Weights of a small audio frame classifier.
Model: 5.52M parameters, log mel input, arch conformer, activation gelu, moe top_k, num experts 8, layers 8, width 160.
Training: adamw at rate 0.0011, 17100 steps, held-out accuracy 99%.
Data: trained on synthesized solo parts of chorales (CocoChorales), 56.0 epochs.
Rows from block 2, named by matrix and row number. Each number is 50 + 10 x the weight over its row's rms, rounded and kept within 0 to 99. All counts start at 0. After the name is the row's rms in percent of the matrix's.
# pw1: conv module expand (GLU, value and gate stacked) (model.blocks.2.conv.pw1.weight, 320x160), inputs 0-159
pw1.184 110:43 43 32 58 48 47 53 56 80 57 64 38 57 44 52 56 43 40 48 42 51 49 47 54 44 35 54 43 41 63 51 46 57 66 43 54 39 55 53 29 36 46 29 38 48 47 52 46 75 58 50 54 55 52 41 40 47 33 51 43 48 43 53 62 39 56 49 43 50 43 52 62 41 37 35 64 46 35 44 42 30 70 45 42 38 44 59 37 37 43 59 64 48 44 36 30 48 55 45 40 55 33 61 49 71 38 52 27 53 50 43 45 53 55 51 59 40 36 52 54 45 42 36 38 56 37 54 41 66 53 45 42 39 42 49 63 56 55 47 55 45 51 47 47 51 50 60 41 73 49 50 55 67 34 64 25 46 62 45 40
pw1.185 094:48 59 46 46 42 62 53 41 63 56 42 47 37 53 59 40 60 52 33 44 34 52 35 46 53 51 54 54 50 57 55 26 58 47 45 64 55 50 62 54 42 52 78 53 50 45 52 46 56 68 51 39 45 55 48 73 53 43 36 45 52 36 47 42 46 57 43 60 71 36 59 52 57 48 43 67 52 39 48 65 37 56 48 60 45 54 55 45 49 49 39 49 63 48 50 54 56 42 45 47 41 47 27 62 44 49 59 59 38 58 63 50 47 45 65 50 42 49 32 42 73 48 63 77 41 54 24 50 41 40 37 53 63 54 59 61 38 62 46 56 52 67 35 69 43 55 27 57 42 58 58 59 45 58 61 66 55 37 51 51
pw1.186 103:61 65 40 65 58 39 55 41 54 48 58 57 47 68 57 54 35 41 53 50 50 47 69 44 51 53 49 64 41 35 33 57 54 26 32 51 57 50 59 44 42 46 61 56 60 57 68 46 38 35 40 53 61 47 50 61 34 50 51 46 57 38 39 40 55 49 51 47 59 39 54 32 70 54 38 52 54 42 49 43 52 54 52 53 53 63 71 56 47 50 43 49 30 69 41 40 48 55 67 33 66 47 44 38 40 60 56 45 36 48 78 56 42 35 58 60 53 49 46 62 47 47 49 60 46 72 73 38 48 42 61 59 51 39 41 53 43 48 50 39 67 43 42 50 36 42 42 57 41 47 51 52 35 36 52 48 53 69 49 60
pw1.187 088:55 36 38 42 57 58 45 51 42 54 47 44 63 54 58 50 52 64 70 56 33 58 50 42 60 57 54 35 31 68 50 37 35 62 38 41 30 45 38 59 66 50 44 58 50 36 56 38 62 72 46 60 42 53 65 54 52 58 36 50 60 45 45 31 73 49 58 59 67 50 44 60 38 59 43 49 25 54 64 59 71 22 58 45 43 58 45 47 57 42 44 31 41 47 52 35 50 45 45 49 57 58 45 33 55 58 55 52 43 59 42 63 53 40 49 56 53 60 35 54 35 57 49 59 52 42 51 55 54 44 36 28 63 46 53 48 30 49 57 65 50 54 39 59 49 44 60 64 55 55 44 44 58 50 59 51 43 62 50 46
pw1.188 099:54 52 60 56 32 36 62 63 53 45 44 56 52 32 51 45 64 57 50 38 49 38 50 57 51 63 43 47 48 50 48 59 49 32 39 50 64 32 54 47 49 35 47 39 55 44 37 39 69 61 42 54 40 44 52 50 65 40 55 46 49 54 54 42 48 56 48 59 50 50 54 46 56 35 51 58 61 53 43 41 49 44 66 66 56 54 36 45 47 48 66 34 49 43 78 53 52 46 40 51 24 74 52 57 42 40 37 49 44 49 62 61 60 66 45 42 50 43 49 68 51 46 51 37 55 56 37 49 69 68 64 49 38 39 58 55 60 51 65 34 37 34 46 62 60 45 41 40 50 40 34 39 44 46 41 51 39 21 68 55
pw1.189 096:41 46 63 48 64 49 57 57 42 34 49 50 57 39 42 57 49 62 56 44 51 43 51 51 32 48 57 58 57 43 57 44 37 65 64 44 45 71 51 63 59 43 60 30 65 64 32 67 64 32 33 46 57 59 68 38 44 43 67 64 48 62 66 55 45 35 57 56 47 61 40 48 50 39 57 39 68 56 68 60 49 57 58 48 46 57 47 34 50 53 54 52 53 43 53 48 42 67 55 58 45 46 53 58 50 47 40 37 35 43 40 25 51 61 54 56 41 56 43 51 55 36 30 42 40 45 53 45 45 47 47 36 46 30 66 69 48 29 48 47 41 59 48 39 55 50 39 44 67 51 61 51 56 42 54 70 60 52 42 61
pw1.190 099:63 51 42 51 42 62 51 53 56 58 34 46 43 59 42 52 49 54 28 60 51 57 54 41 60 43 46 27 41 29 53 56 67 55 52 56 50 58 54 31 60 44 49 49 47 65 53 68 54 48 38 60 36 54 41 54 38 21 42 51 45 56 56 38 49 53 35 33 46 51 50 53 49 71 49 44 52 58 46 65 41 43 37 53 45 33 38 50 76 50 30 46 66 33 44 51 65 38 71 37 49 46 46 58 52 44 54 60 36 59 46 54 49 45 49 65 61 54 42 36 79 52 34 44 47 48 54 56 55 45 54 34 52 43 64 29 46 49 60 52 47 55 38 57 54 57 61 33 41 63 42 42 56 48 51 59 49 47 39 48
pw1.191 094:48 57 35 53 48 44 63 26 53 43 48 50 60 37 37 39 45 48 46 50 53 52 49 63 57 56 46 57 61 55 37 47 45 61 50 61 60 56 36 50 47 32 60 56 37 56 39 64 63 64 50 43 54 55 57 49 42 23 45 43 46 28 52 54 52 55 60 50 46 53 37 40 53 49 44 41 57 35 55 51 49 41 43 31 48 50 55 57 65 47 62 40 26 54 53 45 68 39 70 63 51 63 28 40 38 53 51 38 51 47 65 49 49 56 53 24 52 52 59 59 58 50 40 54 62 59 81 63 61 45 52 32 48 37 68 53 40 49 42 45 39 47 50 49 41 46 55 53 42 38 50 46 54 44 57 63 52 39 46 78
pw1.192 091:49 46 52 32 57 50 55 43 48 45 29 68 45 60 48 21 52 56 30 48 60 54 56 48 43 36 57 63 61 52 53 59 61 57 66 50 44 66 37 60 48 33 62 69 61 65 64 67 63 47 51 54 59 62 47 45 34 45 38 55 48 56 57 50 46 35 56 56 69 58 60 59 56 51 48 47 68 69 54 44 39 52 26 45 44 36 62 59 44 64 57 39 60 66 48 54 53 59 46 46 66 52 53 38 43 44 66 48 47 52 44 54 71 52 64 42 54 28 38 55 63 46 45 51 37 50 55 47 61 56 36 38 41 50 61 51 41 32 45 52 47 42 57 40 36 59 63 47 40 38 53 57 54 58 44 50 44 52 37 46
pw1.193 100:67 37 44 37 62 48 77 54 47 41 23 43 51 39 53 47 65 45 51 53 64 40 54 51 56 58 60 35 49 34 39 54 41 59 42 39 38 47 51 39 62 38 49 58 63 37 53 63 50 45 48 39 53 55 66 52 56 48 43 52 50 58 57 34 52 51 58 50 48 54 43 48 57 60 66 48 37 55 56 45 61 50 58 47 67 59 64 45 45 58 48 62 45 58 54 49 59 45 60 64 41 61 44 50 46 54 55 49 65 45 61 61 44 45 22 54 53 57 59 50 49 59 58 46 35 31 50 46 62 69 33 68 58 65 48 37 56 41 65 46 37 19 47 52 53 41 56 32 63 52 40 49 33 50 57 38 41 36 66 51
pw1.194 101:49 48 33 61 51 55 42 35 51 34 72 56 39 60 38 27 49 49 54 43 49 49 49 42 52 63 65 42 44 64 45 52 48 61 44 51 54 61 52 52 27 47 45 47 56 51 42 36 60 40 52 75 58 45 57 44 69 34 38 48 57 56 57 35 37 53 47 53 59 44 60 55 43 41 54 63 79 34 40 33 46 47 62 65 56 54 26 45 39 65 51 43 62 29 54 50 44 56 55 40 45 58 24 44 57 53 54 45 47 52 50 51 46 59 64 45 56 46 55 52 52 55 37 59 56 63 39 50 51 39 57 55 39 48 33 35 37 52 72 45 62 38 53 63 50 66 33 56 45 39 47 58 51 60 46 57 52 45 52 51
pw1.195 101:33 56 59 61 48 50 47 37 45 51 49 51 47 40 56 52 37 59 38 39 62 44 63 59 56 51 63 68 51 60 57 43 37 41 67 46 53 36 46 49 47 42 32 58 70 45 55 37 47 63 31 43 31 56 38 60 53 60 64 58 58 49 63 37 35 44 45 33 52 52 38 50 38 49 59 43 46 42 36 21 41 54 38 54 36 27 48 42 46 56 59 54 64 55 31 57 32 61 27 49 57 43 58 63 46 34 45 52 47 55 59 57 64 51 57 53 54 58 50 59 60 36 54 57 49 45 41 34 46 54 54 51 59 67 46 54 65 45 49 50 53 67 63 41 55 61 38 49 43 51 52 65 46 66 69 54 65 53 38 47
pw1.196 096:39 31 34 39 53 52 52 65 47 51 57 56 61 48 54 46 45 33 63 47 67 53 43 52 48 47 57 67 48 48 54 55 39 58 48 49 33 39 55 50 51 56 33 56 58 60 50 66 40 39 57 50 50 48 54 54 44 38 49 47 44 48 42 45 60 29 52 39 52 59 24 58 40 43 73 47 39 51 57 45 62 49 42 40 56 35 64 48 36 49 57 64 51 57 42 50 45 45 38 67 46 62 64 45 62 50 47 42 66 54 34 40 39 58 46 46 50 46 45 55 51 46 67 34 53 43 47 57 68 46 48 33 44 64 47 62 82 36 54 53 40 50 46 41 47 39 45 42 58 48 59 42 39 76 78 34 49 55 54 32
pw1.197 102:71 62 65 40 48 56 46 42 43 42 44 50 52 41 40 42 50 35 48 65 56 54 56 26 56 49 61 36 33 44 49 29 45 54 49 24 49 61 52 49 74 51 51 43 50 42 39 59 40 55 35 62 40 46 45 48 61 58 51 58 28 47 52 74 51 60 45 61 44 65 59 59 45 37 54 48 52 49 50 54 58 40 43 63 40 41 56 53 59 56 46 54 66 62 50 56 51 35 59 55 44 41 48 58 46 38 75 37 33 39 56 52 40 47 39 71 54 55 70 47 55 50 62 68 42 48 39 53 44 65 48 39 54 66 57 62 42 48 52 56 48 58 57 64 27 62 48 44 60 59 43 38 58 58 53 44 47 51 38 60
pw1.198 101:50 40 60 35 59 41 37 54 51 60 46 49 36 57 72 62 78 45 47 54 45 40 53 28 66 50 47 56 65 62 48 40 49 29 28 46 51 56 46 54 47 46 66 68 60 40 41 34 46 55 42 44 55 40 36 42 65 56 38 52 55 58 42 30 47 64 46 58 55 37 71 34 56 39 69 61 48 50 52 53 41 50 65 61 68 65 64 50 47 65 50 50 50 49 55 44 46 54 46 50 59 46 38 47 41 57 65 42 49 57 52 68 40 41 46 56 53 38 58 65 48 53 67 61 49 63 50 45 43 49 67 57 59 58 40 53 49 59 49 67 55 55 48 47 50 43 37 47 48 66 55 33 29 58 40 56 44 56 60 51
pw1.199 102:49 47 63 49 53 44 56 47 46 54 35 49 45 52 48 44 36 73 52 44 46 29 44 53 39 57 50 67 50 48 53 32 42 58 60 39 47 42 41 52 69 63 61 33 52 44 54 35 43 49 48 50 55 44 59 53 44 62 69 69 42 50 51 54 55 57 44 44 39 60 62 56 43 51 52 40 38 37 48 43 49 41 53 42 40 44 55 49 39 50 44 46 53 65 53 46 38 47 48 58 43 34 63 53 66 61 43 35 45 42 54 25 62 44 46 54 53 69 46 38 51 29 49 41 54 26 33 50 59 55 40 69 39 57 44 65 36 49 29 42 47 78 62 42 59 57 36 58 67 59 46 61 67 47 57 49 64 50 36 52
pw1.200 096:55 40 50 55 57 50 52 62 45 41 35 49 43 41 36 58 43 56 55 49 53 42 57 50 47 66 50 32 55 49 61 39 34 55 57 52 44 32 49 32 66 51 50 42 54 55 57 63 51 34 61 57 51 56 66 48 62 45 63 53 48 55 38 41 55 31 66 55 42 51 56 69 49 53 47 46 62 45 34 34 52 52 28 13 41 46 54 51 50 45 42 51 43 60 40 46 51 56 48 53 47 63 56 59 63 37 46 32 40 25 46 55 58 59 54 44 61 83 46 45 46 51 65 50 55 56 41 45 46 50 29 59 70 53 61 65 53 56 36 44 43 52 45 52 58 53 47 40 51 40 43 60 54 54 63 40 72 44 39 39
pw1.201 101:49 44 52 41 50 42 49 44 45 52 58 69 37 41 62 32 57 48 45 56 44 52 38 44 64 46 39 57 58 62 33 51 55 43 58 47 40 51 55 51 59 61 51 56 55 42 40 57 62 45 64 42 40 52 58 58 47 64 45 53 39 51 51 50 42 45 40 66 44 60 50 55 52 41 67 63 48 43 43 60 52 50 67 67 62 65 47 48 46 49 41 45 42 52 60 54 42 46 67 48 59 73 35 28 13 69 37 37 62 53 47 49 38 49 68 60 49 57 57 55 38 61 65 58 58 67 56 53 48 46 43 56 77 52 36 41 41 45 61 57 65 44 44 51 46 65 48 46 48 36 39 56 32 67 45 50 42 38 61 49
pw1.202 099:66 49 39 58 44 63 51 46 66 51 46 39 46 46 46 44 45 62 50 53 60 55 38 35 48 52 56 39 31 27 49 45 40 43 55 44 54 52 52 51 47 45 51 53 46 52 49 45 45 50 46 69 45 41 36 49 42 56 40 51 61 50 55 52 55 50 43 62 41 52 54 36 46 56 50 33 83 61 45 49 21 53 57 67 59 56 47 44 62 54 56 41 60 59 56 48 41 54 60 31 62 39 29 56 54 62 68 65 71 56 52 56 34 44 50 52 47 59 45 37 57 70 51 53 35 51 51 28 46 35 44 52 38 35 41 39 35 69 34 41 69 60 55 54 52 47 49 45 48 72 51 44 55 36 36 37 49 39 48 46
pw1.203 102:54 43 54 45 69 63 40 53 64 51 52 50 53 31 60 50 48 73 40 71 41 41 49 47 40 65 48 48 63 53 41 65 34 33 53 53 53 39 26 42 61 44 38 62 56 50 54 51 47 45 33 46 58 56 56 56 50 48 53 57 34 57 51 40 48 52 38 48 40 62 41 53 43 52 15 51 58 52 47 43 63 44 54 45 49 47 52 57 38 42 62 45 42 56 51 55 47 59 46 60 42 50 51 60 47 31 17 41 27 43 57 53 49 58 50 43 42 57 30 56 56 44 49 33 51 53 38 46 53 58 47 47 50 54 44 66 40 52 43 45 45 48 69 33 63 39 72 54 29 44 48 63 51 54 59 39 56 56 50 33
pw1.204 105:52 46 46 41 51 51 43 33 28 40 44 23 43 36 55 45 67 37 53 59 46 36 43 60 61 66 55 41 51 52 33 43 44 44 38 44 43 61 51 53 56 54 65 46 35 47 61 54 47 73 58 49 49 60 79 54 54 64 41 56 46 49 59 55 63 56 54 58 51 55 32 46 52 36 57 43 37 50 62 29 66 46 49 61 48 73 54 49 45 64 17 43 48 53 48 40 63 36 50 57 38 47 25 53 51 57 49 59 59 41 45 52 67 43 51 56 45 65 36 57 39 52 47 68 54 52 49 56 51 56 38 60 58 49 44 41 41 51 45 57 55 48 54 64 50 49 58 47 50 44 39 58 34 55 38 50 46 63 50 63
pw1.205 098:57 34 39 53 60 47 40 57 44 47 43 34 44 41 43 54 51 51 34 61 45 39 42 46 36 48 43 52 58 42 45 50 51 44 35 45 45 52 31 42 55 46 59 39 45 64 50 55 51 44 70 56 59 48 49 38 53 50 62 44 44 51 52 34 61 46 54 59 37 51 48 37 48 53 41 52 43 62 44 35 40 52 60 42 62 57 40 58 55 66 51 63 27 51 38 33 49 58 58 51 46 41 38 45 49 50 25 39 68 60 52 41 58 44 28 64 77 59 64 41 37 45 73 55 57 53 49 51 60 75 41 49 43 44 44 40 55 55 46 49 39 21 53 43 73 41 58 32 63 63 37 55 63 51 46 42 43 50 55 53
pw1.206 106:53 23 57 39 79 54 52 43 49 48 41 52 53 50 39 57 47 55 52 42 66 48 54 50 59 66 66 64 48 51 52 55 43 39 59 33 43 33 35 59 50 73 50 39 54 63 52 64 58 56 37 47 62 55 45 56 46 58 48 52 42 48 51 35 51 52 41 45 34 59 37 47 49 48 58 48 39 51 61 51 58 54 47 46 47 48 59 33 48 49 44 32 51 55 59 54 46 56 43 76 45 47 72 63 54 46 53 48 40 33 43 50 33 51 44 53 34 66 55 65 51 38 50 40 41 51 43 46 66 60 60 57 36 62 52 65 53 51 32 45 36 59 52 41 52 42 62 46 54 71 55 52 62 62 71 36 76 49 42 63
pw1.207 110:61 34 45 54 55 38 40 46 35 50 63 47 47 32 43 66 46 43 51 45 49 40 67 51 62 61 39 50 46 69 33 50 56 49 38 57 44 57 44 31 67 41 41 51 64 66 36 46 67 33 52 27 40 47 61 51 64 61 53 34 63 57 47 38 43 57 54 54 43 51 41 50 59 35 29 49 38 54 58 33 41 38 36 49 48 52 57 39 40 66 48 76 54 44 52 59 52 56 57 51 39 60 50 55 43 37 43 39 44 45 58 56 55 62 43 47 57 61 47 52 55 44 57 59 45 62 57 50 46 66 67 48 71 54 32 53 74 43 63 52 33 34 63 54 62 37 49 57 43 47 49 44 46 49 52 43 41 42 51 49
pw1.208 106:47 41 46 48 50 39 51 54 45 22 44 56 45 51 53 61 53 51 58 49 54 50 51 51 38 60 31 58 58 36 45 67 41 52 47 42 38 46 69 59 61 55 45 52 57 54 63 63 47 32 55 50 40 43 47 56 68 54 50 59 45 47 44 29 54 52 55 63 51 54 29 47 44 50 37 50 41 33 55 40 63 20 45 46 35 51 51 48 48 55 71 60 40 38 39 51 42 56 42 37 62 57 72 47 57 54 54 27 47 50 61 52 57 40 54 40 46 37 48 55 49 36 45 65 38 60 50 30 62 54 54 60 68 57 63 57 54 53 46 70 32 62 74 53 53 51 49 29 64 44 42 40 42 49 58 45 49 55 53 45
pw1.209 097:49 54 46 59 44 49 56 51 40 41 38 49 40 47 31 50 51 64 49 45 59 61 64 49 30 61 58 43 67 40 54 28 47 47 50 60 39 52 57 61 56 32 50 58 40 52 39 70 43 65 69 55 50 38 60 27 51 34 52 56 48 68 55 34 51 39 35 70 50 37 53 61 64 43 49 43 60 42 54 56 52 44 43 40 64 36 38 41 54 57 54 31 45 44 55 44 50 70 57 61 34 39 54 57 47 53 51 30 45 45 38 53 48 38 47 60 61 45 42 45 64 57 60 43 41 39 48 62 49 49 51 42 61 53 33 55 33 32 46 43 31 53 61 43 49 52 51 41 54 37 67 41 58 43 53 53 48 54 33 74
pw1.210 105:41 55 61 44 48 38 48 48 51 39 42 34 50 53 53 58 43 43 44 45 50 51 71 57 41 41 50 58 75 56 64 31 37 55 74 51 54 57 46 53 45 52 49 54 49 49 31 64 46 43 72 64 51 72 53 74 56 51 50 51 41 40 51 36 37 41 53 50 64 59 36 37 47 45 53 51 40 62 47 45 29 52 52 44 53 46 55 47 34 57 62 45 47 37 51 43 39 48 42 48 52 60 51 56 55 57 40 35 41 45 54 46 74 46 44 59 30 30 49 75 59 34 45 54 44 32 37 50 56 52 51 54 42 51 57 42 60 43 40 41 65 49 59 28 56 50 58 57 37 50 50 72 44 46 69 44 61 54 44 41
pw1.211 110:52 53 39 34 56 44 70 61 46 48 53 43 36 53 45 46 43 49 56 59 46 62 55 41 53 43 50 46 30 46 48 57 42 43 35 36 39 40 63 54 67 66 43 40 53 54 43 43 52 50 59 54 37 55 57 65 69 51 51 49 54 50 26 59 64 55 49 52 63 40 67 44 53 55 46 55 46 39 46 47 39 58 60 53 43 46 48 34 41 30 54 55 55 56 37 45 50 63 50 49 68 53 62 41 63 41 57 58 51 67 63 65 50 45 43 58 52 64 52 62 39 45 60 56 53 50 39 36 50 46 56 64 56 64 56 45 63 81 40 72 60 48 67 54 44 41 52 27 56 77 41 48 43 46 41 41 52 57 44 29
pw1.212 104:39 70 59 49 35 54 38 49 45 44 47 54 55 46 60 44 47 41 48 61 38 71 44 46 29 57 53 41 45 61 57 43 47 44 60 46 55 36 49 53 70 41 34 44 35 60 59 48 35 59 50 65 31 44 66 63 50 62 56 57 53 49 23 43 47 50 40 59 48 42 51 74 49 53 49 47 51 39 52 68 60 53 40 57 28 30 53 33 39 56 45 49 59 45 48 43 41 54 39 45 45 50 68 55 57 25 49 68 49 55 35 52 46 38 46 54 45 39 42 46 35 54 63 54 54 52 31 51 58 49 43 45 42 53 43 43 51 46 53 52 49 66 50 40 48 73 49 63 47 57 51 53 72 41 76 55 50 49 42 64
pw1.213 093:43 41 57 59 36 60 59 48 67 49 60 62 56 56 32 54 58 54 48 59 47 54 33 37 51 30 75 56 38 38 71 45 54 44 49 58 57 28 48 45 58 48 50 67 46 39 54 48 33 38 50 37 60 52 55 37 33 46 56 64 40 47 41 59 62 51 39 23 53 34 67 41 45 62 58 51 82 58 39 47 50 62 57 60 45 62 54 39 54 45 51 37 69 44 62 38 64 48 68 48 39 47 42 29 44 46 59 58 41 50 49 49 46 45 68 53 46 48 46 53 42 57 42 35 59 43 58 44 43 53 48 45 39 43 57 33 45 57 53 39 50 52 33 50 51 48 44 51 48 46 51 46 52 38 28 56 55 63 48 50
pw1.214 096:43 71 55 50 42 69 53 64 46 68 52 59 58 58 72 65 32 44 46 79 52 46 46 51 65 49 42 43 29 67 53 51 47 39 40 52 42 44 61 58 47 58 45 44 37 57 67 38 64 61 44 65 35 33 57 62 55 50 33 46 53 38 49 46 43 54 52 70 65 56 34 63 53 59 34 59 54 29 42 56 52 52 47 62 32 30 44 76 44 49 52 44 41 42 51 39 48 43 39 45 48 50 52 49 30 39 61 63 52 57 51 52 40 57 64 56 53 39 41 33 48 33 61 63 69 54 46 49 46 51 43 51 46 52 49 53 48 65 53 55 57 46 56 47 50 53 41 49 38 50 55 52 35 48 57 45 40 57 39 48
pw1.215 091:43 63 59 69 45 48 49 48 51 61 49 74 62 53 44 51 51 43 50 50 47 65 58 43 51 49 68 48 54 57 47 46 55 43 49 43 60 43 37 41 49 53 39 53 36 37 53 59 65 40 59 47 55 59 35 38 41 49 43 49 43 37 49 64 42 41 49 40 58 73 69 49 59 33 40 39 56 54 65 51 36 58 55 42 51 72 54 53 58 60 57 45 51 34 48 50 48 71 66 47 27 42 38 45 51 32 43 52 45 44 42 49 55 62 44 40 38 58 56 40 62 64 46 41 42 54 70 44 50 57 61 46 42 45 61 44 50 52 67 40 45 67 47 18 46 57 48 75 38 36 43 54 53 68 55 50 57 65 61 51
pw1.216 102:48 48 32 53 40 41 67 56 61 41 54 45 47 38 36 68 35 46 35 48 49 45 51 77 37 45 40 67 46 31 63 48 67 30 41 53 56 23 64 56 59 63 53 43 37 61 57 63 42 56 35 51 27 29 58 52 42 52 57 46 53 53 46 50 43 31 46 47 45 48 50 36 52 77 40 52 49 53 57 68 53 54 31 39 39 33 52 48 58 40 45 30 38 42 47 48 51 60 33 65 53 53 57 54 57 52 48 44 62 58 53 41 56 38 45 59 58 37 49 46 52 47 46 55 37 58 55 52 53 59 59 46 46 54 39 52 56 46 34 55 42 53 60 42 46 54 48 60 49 51 59 31 55 42 42 52 48 52 50 75
pw1.217 102:66 45 50 44 34 38 41 55 68 49 45 46 40 51 43 75 46 36 54 28 53 41 62 66 41 56 77 53 56 31 56 55 39 46 62 43 47 48 43 65 41 51 40 55 59 51 43 53 49 45 22 46 55 57 47 62 48 63 48 39 52 59 57 56 35 40 51 37 52 44 45 40 38 59 51 54 35 76 56 49 35 59 35 54 60 25 67 45 39 44 62 50 51 45 47 62 54 69 47 55 47 33 42 51 58 39 50 47 49 49 57 27 61 42 53 51 44 40 50 48 42 41 49 39 36 54 53 46 61 46 63 58 55 34 49 63 60 52 50 63 62 53 56 42 46 49 58 55 58 56 58 50 53 62 74 52 62 42 43 62
pw1.218 098:29 61 55 69 48 63 40 38 46 46 49 52 52 39 52 53 52 52 56 52 53 47 38 55 43 50 54 46 75 36 58 40 42 47 66 53 71 60 46 50 42 30 55 62 30 49 53 47 58 45 52 53 53 59 47 34 43 45 37 53 50 57 46 48 49 44 41 50 66 33 66 36 53 66 62 28 57 59 56 60 35 46 40 66 54 58 56 48 51 59 52 33 62 45 50 42 43 61 66 39 40 45 54 69 42 43 52 50 58 67 42 72 55 49 40 56 42 33 46 39 64 56 39 46 43 44 46 53 68 49 47 57 32 58 49 45 41 36 53 22 60 55 46 51 58 51 55 43 29 26 47 53 55 50 45 58 65 45 60 49
pw1.219 092:44 60 60 39 37 65 46 53 51 62 44 60 50 37 48 33 41 58 46 76 33 58 37 46 66 37 52 13 48 56 57 47 63 50 58 52 55 49 52 44 38 42 40 37 47 51 48 50 54 77 51 49 69 51 62 66 50 42 53 61 40 50 41 49 47 36 38 39 50 59 57 56 36 40 51 50 51 46 45 53 56 61 39 62 43 47 44 37 55 40 43 39 65 50 56 47 71 45 48 58 41 45 58 54 53 31 49 52 36 38 40 54 52 53 47 51 39 47 41 29 53 53 55 47 52 55 46 77 44 42 39 41 41 45 57 52 37 36 75 35 55 52 55 52 38 55 56 51 48 36 43 44 75 42 47 46 39 55 43 59
pw1.220 103:46 37 58 42 45 49 49 44 41 19 49 52 44 26 65 29 65 64 32 62 45 29 51 40 52 59 31 50 65 39 49 47 54 51 45 62 63 63 52 42 61 46 63 61 50 52 46 62 44 44 63 37 59 52 53 57 77 44 54 64 44 55 58 31 45 55 46 56 50 57 48 52 36 39 50 43 43 60 63 57 63 50 55 49 52 75 50 47 56 63 61 50 43 54 48 32 41 57 69 56 49 55 56 52 32 62 36 42 54 58 53 55 47 55 41 46 49 55 59 47 45 46 44 59 44 55 54 44 45 41 36 54 51 53 31 33 34 44 55 39 46 42 46 32 52 35 60 64 28 48 48 43 61 40 61 62 54 45 54 60
pw1.221 091:56 40 49 56 50 50 66 62 41 64 55 40 62 49 36 57 56 59 55 33 63 45 69 56 28 52 55 53 66 36 46 51 45 41 51 38 33 55 44 63 50 69 57 54 73 71 52 66 44 35 42 56 46 55 27 52 43 50 79 56 34 41 63 61 53 33 47 44 49 55 39 43 55 44 56 52 48 39 48 48 39 45 51 42 53 51 65 39 51 44 48 51 51 49 42 64 31 58 51 47 75 57 55 54 43 46 55 60 50 42 42 52 70 55 55 55 45 46 50 61 57 54 54 46 54 43 56 31 57 51 44 66 54 60 52 59 60 51 37 53 43 51 46 38 42 51 49 39 62 49 78 44 50 83 47 48 56 48 43 43
pw1.222 112:37 53 51 55 43 44 35 39 50 66 51 60 25 31 71 39 57 63 61 63 49 35 45 59 67 61 46 34 45 63 44 57 61 33 38 47 56 44 61 37 49 56 50 47 47 43 53 35 61 53 58 42 39 25 44 51 65 59 39 44 55 55 37 42 40 73 42 53 54 60 39 43 45 41 41 45 61 46 46 62 51 55 69 55 49 52 37 44 54 55 25 53 54 53 43 57 63 42 47 54 31 58 40 49 69 39 31 39 43 49 66 56 43 51 45 59 64 54 45 45 51 55 47 52 60 47 50 58 49 57 56 43 52 58 51 32 38 47 66 58 48 38 53 44 41 51 49 49 36 68 39 50 56 39 37 46 51 26 64 50
pw1.223 099:31 75 62 37 50 59 56 36 36 64 54 47 51 64 55 44 49 54 58 51 51 57 50 46 38 54 58 35 58 86 47 46 39 72 62 57 46 58 52 64 50 42 46 57 50 33 46 59 63 58 46 51 48 66 50 54 59 49 45 47 55 43 46 42 38 47 56 47 61 68 63 77 54 30 51 53 44 32 41 54 36 53 57 56 48 35 49 39 41 48 53 58 47 49 60 48 64 30 55 61 38 67 28 47 50 31 49 51 43 65 28 57 52 66 53 61 47 46 60 51 55 48 35 53 58 41 48 59 40 55 56 46 47 65 61 49 48 51 50 42 59 61 48 51 50 68 51 50 34 29 44 56 55 50 48 52 43 44 52 62
pw1.224 100:53 54 42 52 53 30 46 61 44 35 55 63 62 40 49 43 39 50 45 31 49 46 31 64 40 52 49 57 52 28 54 50 55 53 46 42 40 45 68 50 61 53 58 58 64 57 51 53 53 26 60 48 34 25 42 52 48 40 57 31 55 50 60 43 48 27 43 68 37 42 42 60 52 68 56 38 59 52 53 39 54 65 39 51 30 46 52 44 45 51 55 53 36 51 47 33 52 61 51 49 46 57 65 49 63 62 51 34 65 49 50 49 54 47 53 51 41 31 50 47 65 60 40 49 43 66 53 56 56 37 41 34 52 46 71 46 59 44 27 58 35 62 59 50 39 60 55 50 55 50 70 51 40 43 45 62 64 45 31 52
pw1.225 094:50 46 41 50 49 36 62 60 68 49 38 34 58 62 43 47 56 46 48 48 38 50 56 55 48 56 50 49 32 31 65 51 56 43 29 33 56 52 41 58 59 40 57 34 61 51 53 50 30 59 56 49 46 48 44 44 42 42 60 64 65 40 56 51 58 66 49 42 44 33 35 24 47 50 68 48 56 68 56 58 52 54 35 55 50 44 55 62 41 69 61 54 63 38 32 45 54 41 69 42 66 46 52 62 67 53 61 48 39 51 53 41 47 34 39 63 50 67 60 46 49 51 37 38 48 46 45 36 60 63 49 15 44 59 42 54 55 69 40 46 52 50 47 55 38 52 44 37 57 65 57 44 53 55 50 49 52 59 52 55
pw1.226 097:62 50 44 46 59 39 43 54 46 45 55 47 50 44 50 66 55 51 33 59 39 34 60 61 51 61 31 57 63 57 30 62 44 43 53 37 62 67 44 42 65 60 61 56 59 54 56 51 45 49 52 51 48 55 46 50 62 40 50 43 52 64 31 36 43 68 45 81 33 35 39 43 43 64 32 34 51 46 61 35 51 36 65 44 58 53 75 61 41 45 51 60 44 61 52 43 46 60 55 40 51 50 58 37 44 57 46 48 50 48 52 61 35 49 47 72 63 46 42 49 49 45 61 49 60 63 71 51 46 53 48 54 60 38 48 46 55 38 46 36 54 36 47 50 55 29 46 62 45 39 53 42 48 49 47 27 31 54 50 66
pw1.227 103:56 40 52 51 42 55 40 49 53 29 41 48 46 53 45 49 57 49 40 50 55 37 50 51 56 60 54 65 47 56 37 38 45 48 52 47 54 43 45 48 53 43 22 39 50 61 60 59 56 48 42 57 67 49 56 40 44 52 44 52 34 59 46 37 65 55 45 52 44 36 48 38 57 52 46 30 42 69 59 42 44 40 49 42 72 53 40 50 66 44 54 38 53 37 40 47 41 64 46 60 52 45 38 58 54 69 35 46 65 58 43 35 73 47 34 51 50 67 41 51 42 51 60 32 44 56 60 63 51 63 53 48 54 46 44 53 71 58 51 43 57 33 32 59 66 18 55 37 59 50 51 58 59 38 47 45 58 38 53 24